config.yaml
targets: ["finding"]
norm: "layernorm"
width: 256
positions: "sincos"
init: "kaiming_normal"
batch_size: 384
weight_decay: 0.4
Rows from block 6 of a small class-conditioned image diffusion model, named by matrix and row number. Rows with one number belong to one neuron. Each number is 128 + 24 x the weight over its row's rms, rounded and kept within 0 to 255. All counts start at 0. After the name is the row's rms in percent of the matrix's.
After each neuron's rows are labels from the 100 images, of 14848 (inputs lightly noised), where the neuron reaches its highest value: "colour at peak" is the nearest of a few named colours to the mean colour under the peak; "strongest on" is what is common among them. Only what is clearly more common there than usual is listed. The data: capsule endoscopy frames (Kvasir-Capsule). In brackets: how many of the 100, against the usual share in percent.
# fc1: MLP up (model.blocks.6.mlp.fc1.weight, 1024x256), inputs 128-255
# fc2: MLP down (model.blocks.6.mlp.fc2.weight, 256x1024, transposed), outputs 128-255

fc1.340 108 [147 125 115 126  94 158 125 139 122 131 152 109 119  98 162 116 132 102  95 126 184 159 157 115 114 172 152 126  94 126 134 157 139 130 127 135 139 166 147 139 119 174 126 103 105  87 118 182 116 138 117 172 107  82 101 131 105  96  95 109 123 145 109 167 123 106 114 119 128 121 108  85 136 128 147 128 127 114  74 151 117 124 131 137 127  72 118 125  86 123 106  66 122 121 110 138 158 117 137 153 104  88 102 111 144 138 132 135 136 139  78 129 153  92 140  99 120 104 101  84 174 134 128 127 101 115 117 136]
fc2.340 093 [108 130 123 142  94 107 113 106 128 117 114 117 142  89 129 156  79 110 144  90 150 161 178 108  96 124 136  73  92 135 145 144 117 115 116 105 134 166 127 127 165 137 113 111 144 133 154 132 139 157 100 137  93 111 136 167 150 159 144 152 114 127 153 146 133 128 135 172 148 138 125 143  90 155 120  98 141 140 111 122 135 113  98 151 105 171 121 117 121 116 113 129 130 185 129 152 119 129 120 172 115 107  95  90  89 144  93 123 124 136 142 151 180 133 126 151 144 166 112 135 181 142 129 132  93 159  73 144]
colour at peak: black (35 vs 1.3)
strongest on: finding: ileocecal valve (77 vs 8.8)

fc1.689 101 [ 43  87 121 186 161 185 154 161 150 124 131 112 110 137 149 119 149 138 110 126 164 136 136 159 127 142 149 106 153 133 104 139 143 152 130 130 140 141 141 110 113 112 141 127 145  88 132 151 128 113 116 128  88  88 103 163 150 110 132 116  95 122 129 136  22   0  44  33 108  70 105 104 111 126 133 146 133 123 133 102 100 145 126 159 100 105 132 123 123 125 132 132 150 119 110 131 110 134 125 110 166  99 140 159  89 148 116  93 104 114 113 133 136 108 149 146  92 117 126 131 157 148 103 147 133 103 100 102]
fc2.689 098 [  0  39 109  75 148  90 117 103  92 115 118  87 136 128  90 104 109 133 143 107 141 114 114 128 125 162 128 172 127 144  86 106 119 129 132 127 126 138 121 121 167 125  97 110 122 156 155  89 150 123 114 138 149 157 142 146 129 155 143 121 157 117 170 139 115  96  83 117 121 183 148 167 136 148 143 134 160 152 159 131 102 115 123 126 148 131 129 181 109 113 122  78 144 116 150 129 102 126 143 140 100 148 121 158 126 107 142 139 150 130 171  97 127 139  75 114 166 118 184 124  70 111 128 121 123 143 145 105]
colour at peak: orange (32 vs 12)
strongest on: finding: blood fresh (31 vs 0.9)

fc1.701 112 [120 125  72 131 108 116 104 104 120 110 104  86 130 119 136 139 121 112 112 101 116 110 182 101  84 131 112 126 174 126 111 128 118  81 121 121 127 194 149 126 168 139 124 123 115 104 132 130 140 128 116 126  75 122 115  98 148  96  89 162 133 137 131 146 144 120 148 125 132  97 104 114 103 137 143 138 113 129 117 167 132 121 109 132 103  96  81 166 171 133 108 121 120 157 134 112 133 118 138 149 129 143  87 125 132 128 138 124 126 134 121 163 142 117 104  99 104 150 142 110 180 159  87 112 137 132 128 145]
fc2.701 123 [125 122 152 140 146 124 115 135  92 156 116 160 151 126 125 167  77 182 138 106 168 128  88  96 123 109  89 105 117 101 151 166 115 135 123 138 122 125 144 154  71 129 173 110 109  96 159 169 150  83 196 141  92  90  90 138 132 151 144 105 111 101 157 142 154 152 125 128  98 140 164 121 141 140 136 150 117 123 119 106  88 152  99 144 116 133 104 130 149 117 114 118 109 144 101 159  75 104 128  88  87 154 115 134 161 128  97 142 146 136  97 153  92  98 158 138 118 137 104  85 119 116 112 159 121 125  92 133]
colour at peak: pink (73 vs 0.5)
strongest on: finding: ileocecal valve (25 vs 8.8)

fc1.279 095 [ 97 106  79 135 125  93 108 144 103 150  70 133 116  98  83 142 145  90 132 112 158 118 121 125 141 137 130 133 168  64  97 159 158  82 137  57 117 127 137 146 115 113 129 133 119 123 146 131 140 123 141 124 143 105 133 139 122 153 123 111 128 115 116 142 154 132 137 125 151 123  92 114 127 135  92 115 167 101  65 163 128  95 132  89 118 150  87 167 118  80 115 131 155 148 119 153 165 105 156 147 147 147 147 130 101 121 130 109 138  87  92 113 141 137 111 114 132  78 144 150 151 114 106 114 145 120  93  98]
fc2.279 109 [149 123 131 146 127 147  83 102  88 150 149 105 172 146 132 108 148 110  82 127 146 132 143 141 107 137 142 112 129 133 118 115 129 129 171 151 125 158 122 141 109  92 141 114 144 119 144 102 131 149  81 153 177 124 127  99 118 122 113 141 117 167 138 151 143 119 120 169 142 128 172  95 133 143 152 143 114 123 146 116 136 102  91 140 109 127 167 159  89 114 154 119 134 140 108 105 136  95 152 137 158  99 147 130  95 136 138 162 155  78 133 126 121 108 115 124 157 115 126 117 151 129 110 167  98 151 115 148]
colour at peak: grey (38 vs 7.6); pink (34 vs 0.5)
strongest on: finding: pylorus (39 vs 3.4)

fc1.344 107 [135 158 103 119 133 176  90 129 123 127 128  98 121 113 137 114 108 120  82 121 154 139 161 161 149 105 155 156 127 126 112 172 170  93 136 136 160 122 135 144  91 156 108 108 151  88 101  94 163  86 127  86 127 138  78 124 117 165 115 153 149 127 113 110 122 113 131 135 175  99 126 127 111 154 111  96 103 126  82 152 122  81 102 129  95 114  95 126 140 120  96  67 107 119  97  99 138 134 112 113 123 126 133  99 143 167 106 107 134 133 114 123 109 135 124 136 115  72 176 133  94 124 120 127 103  74 132 123]
fc2.344 117 [139 100 138 143 113 134 123 148 124 163  89 140 139 111 113 129 148 160  46 112 146 165 111 117 137 158 114 152 130 108 135 166 105 145 109 138 134 133 100  96 157 125 151 143 165 136  84 134 146 139 141 129 129  98 107  93 149 129 101 106 126 136 131 112 135 165 146 152 140 116 120 101 151 174 119  89  80 102 161 114 110 138 127 148 118 125 107 145  77  69 111 144 156 100 161 147 122  77 120 178 137  96 107 150 143 112 143  98 160 114  92 169  92  98 149 170 121 137 133 120 148 128  68 152 104 142 126 140]
colour at peak: grey (26 vs 7.6)
strongest on: finding: ileocecal valve (28 vs 8.8)

fc1.607 123 [123 124  82 134 162  95 128 139 141 105  98 122 117 129  61 152 160  90 115 129 148 149 138 104 153 158 125 133 145 100 127 180 128 117 128  80 116 135 117  94  91  94 108 111 147 123 122 103 123 138 146 106 117 119 144 115 134 110 130 105 107 167 135 141 112 109 127 128 133 130  92 128 141 129 137  94 117 166 156 157 120  88 123 126 121  99 158 143  82  94 104 111 117 129 135  80 113  88 137 128 182 140 162 167  95 127 120 146 179 111  86 165 112 132  87 111 138  88 114  93 146 123 101 129 149 135 158 133]
fc2.607 102 [101  92  91 126 178 115 120 182 133 122 182 134 141 137 107 141 123 127 117 152 115 136 118 112 121 134 182  93 147 142 145 125 117 111 153 129 127 128 148  79 118  74 130 145 129  98 152 153 144 137 115 137 166 171 109 109 126 106 115 103 113 118 121 115 141 117 108  98 100 139 116 148 133  92 124  86 128 120 148 126 124  91 116 111 132 133 164 128 118 118  85 103 129 128 128 116  93 104 156  82 102 133 156 170 133 132 158 120 182 106 150 143 127 186 122 140 166 154  87 127 172 112  99 144 160 114 140 132]
colour at peak: black (52 vs 1.3)
strongest on: finding: ileocecal valve (31 vs 8.8)

fc1.462 011 [103 132 133 154 132 143 145 135 131 142 127 163 121 146 175 164 122 134 134 136 106 115 144  99 121  93 122 114 121 122 130 134 164  80 102 132 163 123 115 186 167 124 125 102 151 130 114 132 168 139  96 177 136 132 116 106 126 122 135 115 143 126 115 109 136 122 181 110 106 152 171 126  91 135  80 109 129 195 181 166 136 143 171 112 117  85  77  95 117 111 123 133  94 127 144  95 114 152 121 105 143 123 140  58 124 172 118  88 161 152  92  95 122 165 122 123 172 128 111 103 115 141 123 118  87 142 106 140]
fc2.462 018 [169 137 120  76 129 129 145 161 114 167 151 163 168 122 103  97 153 140 125 146 149 182 156 113 115 170 119 112 102 172 133 128 130 135 156 126  85 122 148 143 126 100 109 156  87 152 125 110  98 111 117 105  82 108 136 130 133 145 148 105 139  97 106 125 117  89 119 132 137 120 153 159 149 112 117 113  99  43 163 129 149 126 112 171 154 131  86 105 117 124 140 125 169 166 105 181 111 131 132 140 119 144 131 120 127 117 101 125 152 115 144 117 136  96 131 120 132 121 124 106 136 109 123 125 137 137 168 138]
colour at peak: grey (33 vs 7.6)
strongest on: finding: pylorus (26 vs 3.4)

fc1.207 012 [ 87 147 123 138 111 130 158 128 142 130 147 177 115 128 104 107 132 162 140 107 133 118 136  92 106 133 102  94 125 136 101 176 108  86 116 123 146 155  99 145 135 127 123 134 116 137 117 150 158 130 122 123 128  78 128 134 158 133 125 107 154 131 146 112 116 137 165 155 124 119 159 103 118 106 126 143 150 136 127 135 150 112  71 108 179 145 130 104 119 133  84 129 138  99 167 118 111 116 115 150 129 120 138 101 111 114 109  55  15 121 113 102 140 129  72 124 140 132  97 115 130  83 136 145  89 127 182 123]
fc2.207 020 [202 178 202 133 120 125 123 136 121 126 107  49  99 121  86 117 155 170 184 145 155 159  91 167 104 151 116 127 133 157 140 133 136 127 128 124  90 111 152 131 113 134 130 121  97 122 128 140 104 107 135  75 168  95 101 161 107 145 119 149  86 130 151 169 111 137  81  89 144 122 203 139 108 153  99 157  99  42 135 108 110 142 125 155  91  95 147 123 162 143 126 117 113 127 138 149 101 121 129 137 130 128 119 162 152  97 134 109 150 123 118 151 142 132 139 128 152 131 125 185 126 154 138  88 134 130 114 132]
colour at peak: grey (33 vs 7.6)
strongest on: finding: blood fresh (28 vs 0.9)

fc1.206 014 [ 79 186 130 104 150 133 108 159 117 115 145 119  94 151 126 151 134 106 169 131  96 150 159  70 104 115 136 149 101 110 121 133  93  88 131 128 135 118 118 133 128 133 133 135  95 148 121 115 149 120 165 134 148  96 124 132 125  96 133 129 141 121 106 100 189  78  97 126 152 171 150 148 101 127 120  91 127 125 150 150 151 137 125 124 167 123  93 119 129 115 146 145 136 129 127 141 146 156 127 153 131 122 116 114 126 124 140  74  25 111 123 112 125 113 130 115 147 125 105 128 117 108 128 159 110 130 117 149]
fc2.206 024 [129 159 153 189 143  91 139 148  60 151 123 137 119 117 127 112 161 143 109 112 173 155 163 112 129 144 120  95 149 144 146 149 152 133 209 129 117  95 182 163 127  96 127 132 141 140 166 131 133 136  92 135 101 125 136 143 165 154 109 102 111  76 174 127  70 148 147 105 103 136  92 132 114 152 135 101  99  94  80 113 116 127 136 134 183 102 118 159 141 119  69 116 138 129  72 136 138 110 120 135 125 128 130 115 128 126 140 108 129 139 121 127 125 139 142 154  80 117 177  60 159 148 104 140 123 141 127  97]
colour at peak: grey (25 vs 7.6)
strongest on: finding: ileocecal valve (26 vs 8.8)

fc1.258 113 [158 192 124 187 114 156 137 148 138 127 115 141 120 116 132 150 148 154 122 126 120 173 120 116 170 118  85  91 109 108  84 139 121 102 151 142 121 116 142 158 143 152 116 133 133 143  90 138 122 130 144 119  92 105  96 147 127 101  92 126 102 139 137 142  99  79 125 130 140 141 111 116 136 139 124 133 120 142 130 112  96 100 121 148  92  81 154 142 123 108 130 119  86 136  97 127 103 114 114 109 157 116 111  82 141 168 134 150 104 138 148 210 116 101 157 137 127 119 119 114 152 110 112 121 168 158  80 107]
fc2.258 100 [112 110 144 125 171 130 159 142 135  90 123 127 147 135 103 126 169 123 131  83 149  93 136 145 151 104 115 143 130  97 136 161 111 173 134 154 124 130 141 122 117 124 130 153 152 168 166  99 166 127 143 143 142 136 127 137 121 115 164 104 166 172 123 161 130 127  97 118 110 103 110 115 139 134 113 155 107 138 137 168 130 157 115 103 109 133  86 161  57  82 133 159 117 119 118 121  89  73 148 147 148 142 104 186 184 138 143 143 129 180 144 127 108 133 100 147 116 150 142  98  86  94 110 104 137 134 165 162]
colour at peak: grey (54 vs 7.6)
strongest on: finding: pylorus (34 vs 3.4)

fc1.422 110 [149 159  99 172 139 148 102 134 143 125  92 135 128 151 125 127 109 107 138 128 153 122 128 120 107 170 146 131 153 109 110 146 185  92 138 123 123 143 120 153  79 129 132 133 121 106 115 100 177 107  70 134 126 122 114 151 127 131 111 112 114 146 111 132  88  98 132 128 181 119  98 124  96 129 105 135 104 146  81 128 108  75 156 124 130 128  86 189  99  76 106 100 112 160 156 132  79 124 122 104 133 123 116 110 148 114 126 127 159  99 126 132  98 126 132  81 124 132 129 132 178 110 114 142 145 118 147 125]
fc2.422 117 [146 144 132 147 108 128 145 144 132 150 118 134 159 128 130 105 131 145  75 150 109 172 140 131 126 145 162 116 101 128 179 150 107 148  80 152 154 164 138  70 207 154 149 121 161 176 118 122 106 177 127 132 102 150 163 168 125 104 117 148 126 136 165 124 103 149 140 142 122 125 139 110 142 157 124 112 103 121 138 161 145 136 101 160 139  97 123  89  60 119 146 113 112 137 116  85 144 109 148 114 138 116 110 125 134 152 117 105  79 110 104 131 140  92  95 146 132 129 161 103 128 162 128  97 128 136 120 125]
colour at peak: grey (62 vs 7.6); pink (32 vs 0.5)
strongest on: finding: pylorus (32 vs 3.4)

fc1.2 106 [175 158 105 142  74 151 136 104 153 107 108 144 121 112 112 149 135 114 135 115 148 126 192 141 155 129 117 127 125 122 116 163 129 115 144  90 170 157  86 101 109 138 141  76 210 129 130 106 156 145 126 130  75  91 120 156 147 110 117 164 125 110 139 137 130 116 166 123 150 130 126 150 158 114 146 117 127 141 119  77 102 112 151 113  85 144 136 118 163 106 113 144 136 153 127  89  93 140 143 141 103 131 145  85 110 147 137 122 148 122 121 199 102  84  79 135 125  91 108 129 110 115 109 150 164 136  90 118]
fc2.2 080 [160 140 122 149 105 111 125 129 160  85 142 146 124  87 141 148 131 128 139 142 116 100 144 135 121 134 141 110 116 126 126 103 140 125 150 116 126 132 153 120 143 129 102 117 157 131 128  75 112 114  89 136 166 123  80 141 115  66  83 112 125 124 148 119 145 127 144 120 127 125 117 158  66 126 141  98 139 132 126  96 115 119 125 132 133 136 146 100 142 142 137 160 121 164 121 112 126 169 143 136 160 111 113 137 125 117 120 137 128 129 151 151 180 133  67 138 139 125 125 148  67  93 102 165 163 121  94 167]
colour at peak: pink (26 vs 0.5)
strongest on: finding: blood fresh (43 vs 0.9)

fc1.105 118 [124 120 128 153 116 157 108 108 119 124 122 113 128 124 137  98 131 144 121 152 118 167 149 107 151 149 137 113 141 122  93  74 125 135 147 147 136 133 109 127 104  91 153 149 128 115  93 143 130 127 149 166  65 105  86 114 140  98 107 188 133 178 120 148 116 116 156 136 128 126 118 112 153 125 116 115 101 121 129 101 126  84 144 177 114 114  88 135 136 146 122 121 149 124 144 114 107 136 158 142 114  90 150 121 132 108 123 156 138 116 145 191 136 128  93 167 112 137 130 136 182 140  97 142 144 159  80 132]
fc2.105 099 [108 119 136 102 105 145 126 135 141  98 163 171 122  92 183 157 120 102 153 110 106  67 149 121 111 148 116 117 133 130 136 116 124 113 107 180 133 133 124 139 101 110 123 170 133 119 170  80 108 116 128 139 111 135  84 102 119 124 139 171 164 117 164 135 157 139 104 108 104  81 142 101 151 142 149 129 140 138 130 118  94 134 139 112 120 183 130 104 172 148 130 154 128 156 124 133  86 112  98 157 102 121 135 112 163 136 128 118 138 152 148 140 121 115 154 111 163 158 106 140  95 142  78 136 120 172 123 174]
colour at peak: yellow (32 vs 0.1); orange (32 vs 12)
strongest on: finding: ileocecal valve (37 vs 8.8)

fc1.76 122 [123  93  90 133 103 144  83 142 123 156 116 107  62 110 127 154 173 106 142 167 121 124 145 111 113 156 181 153 160 111 112 126 133 106 164 121 120 142 135 130 132 109 114 136 113  99  87 135 151 149 141 112 105 116 113 108 111 166 123 130 133 115  85 189 138 116 134 113 125 100 121 129 109 108 136 126 153  60  89 130 118 105 141 133 136 124  71 162 126 139 109 124 127 147 162 149 148 150 131 139 113 112 182 139 111 120 100 143 144  75 164 139 152 139 129 129 126 121 117 127 145 129 127 105 133 108  95  81]
fc2.76 117 [125  89 149 135 125 134 104 126 154 158 133 133 123 114  93 122 163 178 117 159 108 136 152 139 133 136 131  92 124 116 103  51 125 114  96 117  91 126  99 114 185 131 104 134 160 168 109 157 125 130 127 135 100 113 117 128 129 106 114 124 106 117 101 115 118 112 143 104 132 125 128 135 111 122 113 115 112 110 138 160 132 123 141 121 126 167  98 162 130 127  94 172 118  92 138 173 155 126 138 157 119 139 101 136 130 106 196 169 122 108  87 127 136 114  80 180 125 114 136 141 149 122  97 153 120  91 131 121]
colour at peak: yellow (26 vs 0.1)
strongest on: finding: ileocecal valve (58 vs 8.8)

fc1.743 118 [138 154 121 131 118  86 143 144 118 107 126 133 109 135 100 144 125 103 155 108 114 140 122 122 129 154 127 119 123 130  93 149 114 124 149 100 166 184 150  99 127 160 115  92 126 113 152 145 154 142 153 140  98  81 119 137 108 105  80 124 138 158 158 190 122 131 118 150 114 165 135 120 159 139 145 119 114 135 121 138 100 121 138 112 123  64 152 127 115 120 104 103 119 137 134 122 119 106 170 144 124  95 144 169 117 106  68 132 125 116 141 145 124 100 126 112  91  92 131 114 127 175 131  90 149 144 106 107]
fc2.743 119 [101 130 128  98 127 118 134 144 127 143  91 140 143 146 141 152 155 142  77 127 141 118 117 127 131  98 141 110 137 124 155 146  78 190 102 144 113 134 119 133 118 122 124 131 139  94 156 166 141 151 164 133 116 141 130 147 157 122  90  79 153 169 153 140 145 140 104 107  81 109 123 111 114 135 165 111  69 127 144 151 141 145 114 147 145  85  89 149  79  85 128 169 111 137 111 155 131 150 138 169 105 143 123 160 145 157 128 110 129 129  85 122 115 158 140 119 100 156 141 113 134 131 142 131 121 128 129 167]
colour at peak: black (66 vs 1.3)
strongest on: finding: ileocecal valve (53 vs 8.8)

fc1.89 097 [108 106 109 122  95 129 153 139 172 126 118 122 119 111 143 148 154  93 138 138 138 150 129 117 165 164 138 126 120 130  58 116 157 125 156 134 125 161 113 126 137  97 138 128 164 144 120 134 139 142 118 122  77 143 108 118 131 142  84 201 124 145 160 134 150 145 155 131 123 118 127 155 128 119 111 106 107 158 109 115 150  96 120 152  88 124 118 109 162 157 141 140 175 156 136 131 131 110 170 135 146 117 136 117 108 174 119 118 114 113 101 217 166  86 165 167 108 144 158 194 101 132  98 134 144 117  60 121]
fc2.89 085 [139 146 129 128 137 110 114 135 139 138 137 116 108  95 140  96 161  86 156 140 133 125 153 126 102 163  93 163 111 186 132  57 132 153 137 109 104 128 123 116 177 152 118 127 117 128 114  84 136 182 118 136 125 138 139 115  92 114  98 197 135 127 137 135 140 155 163 137 132 131 120 153 156 106 100 125 206 109 147 134 151 142 141 136 144 106 147 148 165 188 167 117 184 127 148  96 110 134 111 111  92 126 167 106  98 145 130 137 122 137 130  79 140 157 130 127 144 126 160 163 136 130 109 102 149 108 133 102]
colour at peak: pink (75 vs 0.5)
strongest on: finding: blood fresh (46 vs 0.9); finding: pylorus (30 vs 3.4)

fc1.320 113 [129 122 130 140 128 150 143 129 132 116 100 117 112 138 131 140 149 140 126  72 142 121 169 121 191 103 127 114 102  87 101 151 132 134 112 127 182 129 152 144 105 121 162 150 162 122 146 125 191 120 146  96  96 110 160 131 123 125 172 133  90 133  99 107 137 148 113 143 134 118 112 130 144 151 123 117 127 106 109 123 111 138 145 140 120  75 143 123 123  88 143 109 130 140 119 114 116 108 123 108 136 106 119 167 112 119  91 152 121 133  79 164 112 116 131 119 136 113 139 116 158 130 124  87 122 120 138 116]
fc2.320 103 [101 119 121 115 117  98 136 134 125 129 142 148 134  90 126 137 119 100 115 120 134 135  60 108 135 151 110 128 127 126 172 164 110 161 115 167 104 139 130 146 112 114 137 143 127  65 146 134 162 117 132 129 102 134 128  94 173 118 103  79 116 137 176 153 167 162 114 114  99 119 108  91 136 132 136 151 109 134 125 139 132 157 127 141 184 136 133 128 108  91 145 109 129 161 132 157 118 169 107 106 140 103 120 139 132 117 125 102 126 143 116 176 120 121 183  89 145 112 119 104 100 140 116 172 140 148 110 175]
colour at peak: black (35 vs 1.3)
strongest on: finding: blood fresh (38 vs 0.9)

fc1.327 121 [112 117  75 124  75 147 141 125 133 139 127 137  85 152 116 126 141  68 142 121 147 179 165 145 108 154 127 112 117 118  80  78 153  90 132 113 136 126 138 119 180 136 111 137 126 142 135 142 133 156 157 117  65  88 125 113 144 124 101 163 128 118 133 144 150 144 168 144 133 114 110 139 135 107 111 123 133 132 103 115 152 112 159 116  92 123  66 172 134 133 131 124 174 160 157 109  93 113 115 123 104 147 150 100 110 135 118 148 147 147 141 170 152 140  80 157 119 109 165 137 135 147  79 120 152 129 116  94]
fc2.327 101 [104  82 123  96 127  88 114 144 146 158 147 124 120  63 153 141 124 113 149  90 160 103  96 127 137 140 102 135 119 116 116 119 163 173 170  99 128 107 186 154 135 118 117 137 126 146 156  96 138 156 170 137 115 125 143 131 122 114 119 139 119  81 134  98 154 144 146 148 127 133 148 170 139 123 104 135 210 113  75 153 121 165 141 127 114 123 122 145 183 175 144 135 166  90 114 111  73 116 111  77 100 158 161 121 158 160 111 161 145 126 128 116 109 158 124 153 187 130 154 147 128 134  98 102 120 130 122  78]
colour at peak: pink (52 vs 0.5); yellow (31 vs 0.1)
strongest on: finding: ileocecal valve (43 vs 8.8)

fc1.88 096 [134 152 130 134  94 165 124 100 107 148  98 144 127 108 120 146 108  90  81 137 102 141 123 111 120 119  81  75  98 107 145  96 118 111 106 157 146 134 167 115 135 141 118 115 130 148 135 149 128 109 116 157 109 134 120 149 148 115 153 112 127 153 140 155 122 116 151 115 141 124 120  82 110 151 114 171  88 103 127 130 149 157 160 153 114 139 126 139 117 114 133 107 134  80 134  74 144  96 109 140 180 138 113  69 122 125  98 136  74 132 148 196 124 116 105  94 131 107 160  87 115 161 125 141 115 167  93 151]
fc2.88 088 [114 129 144 107 126 105 128 164 141  94 167 132 131  86 156  95  92 131 155 136  93 117 126  97 109 132 145 158 148 161 132  78 135  89 107 100  88 139  72  85 124 149 128 123  86 128 106 129 121 135  98 138 172 151 168 137 123 126 135 104 196 147 121 152  96 115 109 131 120 146 141 157 122 124 132  85 119  98 160 126 166 147 129 123 132 110 127 125 131 151 110  72 114 128 130 106 151 151  91 173 111 108 145 132 141 134 182 162 142 127 169 138 145 145 153 144 129 152 119 133 136 119 132 156 115 103 152 105]
colour at peak: black (34 vs 1.3)
strongest on: finding: ileocecal valve (34 vs 8.8)

fc1.122 042 [140 156 136  76 132 102 129 118 131 120 129 160 135  94  96 113  99  87 123 127 119 114 127 121 118  78  99 120 162 122 102  90 157 146 110 110 126 117 135 157 159 102 119 123 130 130 114 155 109 129 124 127  97  79  62 125 163 103 103 108 135 135 103 125 156 119  78 111 128 111 133 125  93 126  96 140 123 149 104 155 127 170 189 116 134 118 135 117 139 120 144 176 158 123 152 170 136 156 114 150 133 151 131 225 131 153 148 105 159  99 134 116 101 114 154  91 115 131 171 134 113 134 147 139 111 141 101 145]
fc2.122 067 [146 174 131 133 149 105 132 123  79 134 124 133 141 134 153 127 110 125 180 147  79 115  83  90 103 138 133 154 140 125 187 132 119 131 115 142 141 130 122 117 146  94 144 111 100 106 140 120 122 155 135 107 144 134 161 147 229 122 128 117 134 120 141 103 103 168 129 102  96 125  49 103 154 142 175  99 141  86 139 136 149 169 149 125 132 145  85 113 114 115 156 120 115  95 215 121 118 110 101 110 137 134 149 117 125 108 117 145 144 147 118  66 138 106 132  87 142 152 143 131 111 103 139 128 110  96 145 148]
colour at peak: pink (39 vs 0.5); grey (27 vs 7.6)
strongest on: finding: pylorus (36 vs 3.4)

fc1.237 124 [122 129 103 128 141  85  92 106 136 149 100 106 136 165  92 132 106 139 137 115 117 130 124  93 134 169 121 159 123 142 138 157  95  75 148 105 134 153 137  47 141 160 146 139 115 110 135 138 128 149 119 101 111 119 116 145 116 123 133 171 101 154 134 114  63 159 172 124 113 101 111 123 132 123 100 148 134 177 151 131 124 112 133 138 137  93 129 125  92  97 122 135 150 134 162  88 131  35 161 156 118 106 131 166 138 134 108 150 115 117 123 157 108 137 114 134  85 111 116 113 115 159  89 104 146 134 110 134]
fc2.237 133 [116 125 158 123  94 145 136 149 144 115 148 147 129 156 139 111 146 166 138 158 138 149  94 109  97 144 114 115 103 132 113 126 140 132 136 138 133 136 137 126 127 152 129 151 126 120 122 147  90  80 118 140 159 173 138  81  78 100 108 120  83 122 135 108 145 154 127 126 114 120 160 144 163 147 128 156 105 109 152 162  72 102 133 126 127 109 151  95 156 169 105 183 101 137 108 106 128 148 134 128 126  90 129 108 167 124 182 153 120 142 126  98 131 148 123 143 168 138 136 134  98 116 121 125 136 129 146  94]
colour at peak: black (45 vs 1.3)
strongest on: finding: pylorus (55 vs 3.4); finding: blood fresh (27 vs 0.9)

fc1.692 103 [135 123 113 125  91 104 118  97 146 118 116 110 132 157  97 130 115 144 113 103 167 112 137  97 123 123  91 129 121 112 119 118 108 108 128 142 130 172 149 127 160 122 148 160 128 154 145 141 136  96 138  95 106 113 126 130 139 152 140 135  96  77 117  85 167 158 163 144 130  88 140 158 115 156 146 121 128 124 112 112  99 138 132 143 113 113 111 130 135 113 154 155 149 138  99 115 143 108 103  90 103 122 131 114 144 120 130 147 153 117 111 153 143 145 112 137 128 120 151 136 168 154 103  99 143 151 110 105]
fc2.692 114 [ 82 102 101  85 105 112 104 105 135 134 167 166 119 131 131 118 157 152 115 142  93 114 118 144 126 105 164 109 108 108 125 107 124 112  83 158 123 133 143 127 122 114 131 147 112 141 113 150  85 107 124 115 108 144 101 123 115 133 135 128 100 123 129 131 181 170 128 112 107 126 103 138  92 144 118 119 130 123 122 111 101  87 117 132 119 150 137  96 137 128 131 204 100 124 142 124 152 151 135 131 102 140 144 103  90 107 166 146 120 145 122 110 128  89 173 159 159 114 118 126  35 121  83 162 131 140 124 108]
colour at peak: orange (42 vs 12)
strongest on: finding: ileocecal valve (55 vs 8.8)